python train.py --win_length=400 --tokenizer="char" --encoder_widths=[128] --fusion="prefix" --decoder_layers=6 --decoder_qk_norm=false --decoder_positions="learned" --decoder_tie_embeddings=true --beta1=0.9 --steps=18300 --batch_size=128 --epochs=149.9
Rows from block 6 of the audio encoder of a small encoder-decoder audio transcriber, named by matrix and row number. Each number is 128 + 24 x the weight over its row's rms, rounded and kept within 0 to 255. All counts start at 0. Numbers have three digits each.
After each channel's rows are labels from the 100 clips, of 14976, where the channel reaches its highest value: "top examples" is what is common among them; "loudest" is the band of the loudest frequency at the time of the peak. Only what is clearly more common there than usual is listed. The data: read English sentences (LibriTTS-R).
# conv: width-5 conv (encoder.blocks.6.conv.weight, 128x128x5, each kernel summed), inputs 0-63

conv.60:138156121091094097113149114102083108127112114106151105119115087135123185133130151125123117128141167104129089115129108117128148120155152100169141119101144125176147150111147122120134173165135104
top examples: the word "she"
loudest: 250 to 500 Hz

conv.97:163156136109155088138112134170166118120089100115113157107090141116127080114125122095097117166151109104102151114139158109119115129155143154104138183131138118118076162162091132111121122092124135
top examples: the word "was"
loudest: 500 to 1000 Hz

conv.101:121100083130153132094102135081168155107090166099131137106111122129130104121087107132102131151152091151136156151110123154102096140097105107140138124145141096129123136143096090119113133177122130
top examples: the word "not"
loudest: 250 to 500 Hz

conv.12:086135084099147146095171153100128127124127105136110102108147132087154133134105102096119154143162076121152165148140129140130141097122087159108129151099133137110134101160116107140143129100150111
top examples: the word "was"
loudest: 250 to 500 Hz

conv.75:121119118120118186128115095107146105097106143087162130115140168139163132111089139162119111128176159107155126131126125101147132146136094162136119097111128123145158168092165135144156129146147088
top examples: the word "was"
loudest: 4000 to 8000 Hz

conv.100:132145124106111125144083098157157123144139146129142097139147099065147104159118110118157127196119118148095143120118141143103090112126159137091134170176115094074080118141172134122105095131140123
top examples: the word "my"
loudest: 500 to 1000 Hz

conv.10:164109134119193082136123160116158148164130136125124141153118131150078113157150151097149129114080124080111107090123136115146157126162160126120123112098094137144125151121120128129176091135143116
top examples: the word "the"
loudest: 500 to 1000 Hz

conv.121:160144120097154079127144124141113125110119121134123149139130094130124114150175132098130165101122111133112092107162121077116132123156147120134124139122106134149161128136133169086110149113130151
top examples: the word "be"
loudest: 250 to 500 Hz

conv.37:126108129095116119155122160137120103155080124140146141147115166105154104117140124135101167097098141106115152129126086124117124134147146126142050137133143079133151098134157115093119125145134122
top examples: the word "she"
loudest: 250 to 500 Hz

conv.74:112122125111097090117168069137145108130107113139089160111181116110101111134147160170070093147151144150128145092145127117120118099107124132140115121114128178109130155124185147130100143153127130
top examples: the word "was"
loudest: 250 to 500 Hz

conv.93:120184161140107115115122140117141091089158157114141183105090132117122116153134179115103118137124152155152061120124131152122119125126045124121140132150113083134110152107096101123127133124150116
top examples: the word "was"
loudest: 250 to 500 Hz

conv.41:129138114131111158125116108128113100147086127134152150093162118112116156097160198175119111122111107125146084164152116099115166156129137117144131116145168126165125146129194111140116123091162107
top examples: the word "she"
loudest: 2000 to 4000 Hz

conv.38:148097112084135131087145133148106129123078096144100127134114139117115122140139156164123143144116152159106137110115121126166151084120149115126084146107059115130092124141131108136132160121096129
top examples: the word "was"
loudest: 250 to 500 Hz

conv.2:129210149140141144108119138110105116068127104174104124145121147153124170107111118144202123099158160164116115137137164082173111165110144116114153153124086100153109132113117109128120173128110120
top examples: the word "she"
loudest: 250 to 500 Hz; 2000 to 4000 Hz