From a checkpoint of a small encoder-decoder audio transcriber: decoder width 192.
Rows from block 6 of the audio encoder of a small encoder-decoder audio transcriber, named by matrix and row number. Each number is 500 + 25 x the weight over its row's rms, rounded and kept within 0 to 999. All counts start at 0. Numbers have three digits each.
After each channel's rows are labels from the 100 clips, of 14976, where the channel reaches its highest value: "top examples" is what is common among them. Only what is clearly more common there than usual is listed. The data: read English sentences (LibriTTS-R). In brackets: how many of the 100, against the usual share in percent.
# conv: width-5 conv (encoder.blocks.6.conv.weight, 128x128x5, each kernel summed), inputs 64-127

conv.93:538500481534500464475537506501515520479511504524506471474455486478439476487489497493515476509473497480498476487499512553506517496493484501530523503487472551488523506488490506443538501506489466
top examples: the word "was" (44 vs 15.9)

conv.50:499509492512499484555501526523464488503504476471499487498495470451523519520489518463504476489529514503466558501534499491531472514481491481526541498468474507546501502498523486495489462470455507
top examples: the word "she" (38 vs 8.4)

conv.38:467486509505508513475462542460525550544516500489466542534511474498509502467520496458553497546539483490468487464482457472483471509489546510501496498460490532518487480484528532496491474502485491
top examples: the word "was" (43 vs 15.9)

conv.37:501512478505485513517504517541476503541546522539489512456509540529472565547521478487560470468519521481478515490491506463534516481496514457498516513496509518537477540512466526494477514503467505
top examples: the word "she" (25 vs 8.4)

conv.14:524521495495492503501488526518526510464484480479502515526534513452462520509502487489516505485487524489496528479507496487523516499511532508498484481506445450447518564562546495505504539471513491
top examples: the word "she" (70 vs 8.4); the word "her" (26 vs 7.6)

conv.0:530446489546512496540508498509473518527436507467502527498515482490511532522532477515474485520508518514505535491489535448485503484536511497476484485460530508524500522541525538506498521498510503
top examples: the word "she" (25 vs 8.4)

conv.60:508503528475501530505447462483474510477504528442466517524479461492473521457492503473539492510512490446555474504517535491460474512491511459486449461498498503500476528495465519502499494524505496
top examples: the word "she" (52 vs 8.4)

conv.101:446467491469509533491538463466469505510496517501528508479509467531446472521551499463567494518492502489526452516480519484495523480481471512510497461527466505467483516481502494520493527499506524
top examples: the word "not" (26 vs 9.1)

conv.41:484503501546496510502467489568513526479490504509469519506523462504463505519446528488515489556506471477505517502474504514485520499543502483508486453490501516489487511480491490439486493509519533
top examples: the word "she" (31 vs 8.4)

conv.75:509498519524452479493541516488484506499501508447506521484486497476531538521464527438531523484444515470502461535489475540504483500506489499548539508506519503482464480502469496500515499506539533
top examples: the word "was" (38 vs 15.9)

conv.121:521504547458495539529499526494510540504556510489486529549528514546554514505474472459486454511472496499481539463573475502548491489509506493476484498505483496504492516536489467510524552483491495
top examples: the word "be" (33 vs 7.8)

conv.97:479482517491501508484510530468520512476501538507459480511517492507510437497532486486504497492498472500512508525470518497509526494451533480428528502431467516507492490455482519509494472494502522
top examples: the word "was" (35 vs 15.9)

conv.74:483538493449475467512547491500471495486486533494476530548495472483458491519524530479505510479499525490470499466513493522486468470516512504504534470521477476489507528491525486498464471480540462
top examples: the word "was" (37 vs 15.9)

conv.12:477512538501476472452521474489465501486486542486492520555518574509471518511506455485519509459501492467479466510511528520458481489491496512521525492511498524477525495523491480444476497456478517
top examples: the word "was" (41 vs 15.9)

conv.2:487505514501522506521510519511476530466481531461479516457518467515534535501521502525519497505491478509517522519528525513521525514519526520480505486505492514492501512489543512538490488463512542
top examples: the word "she" (43 vs 8.4)

conv.100:488496482503483478501519490547527494488488525501495477492466526467495486523522493493472531506506484500478509516460533472437510495501483538428509465490515521492513500500509509489463510465487488
top examples: the word "my" (34 vs 6.2)

conv.10:499520514501507489488503478515494469522478466512491470560508481478474522505448513463460468483441490462479497503518506511550484454498485498491451503505516469482504472454492498527480512520513524
top examples: the word "the" (81 vs 48.8)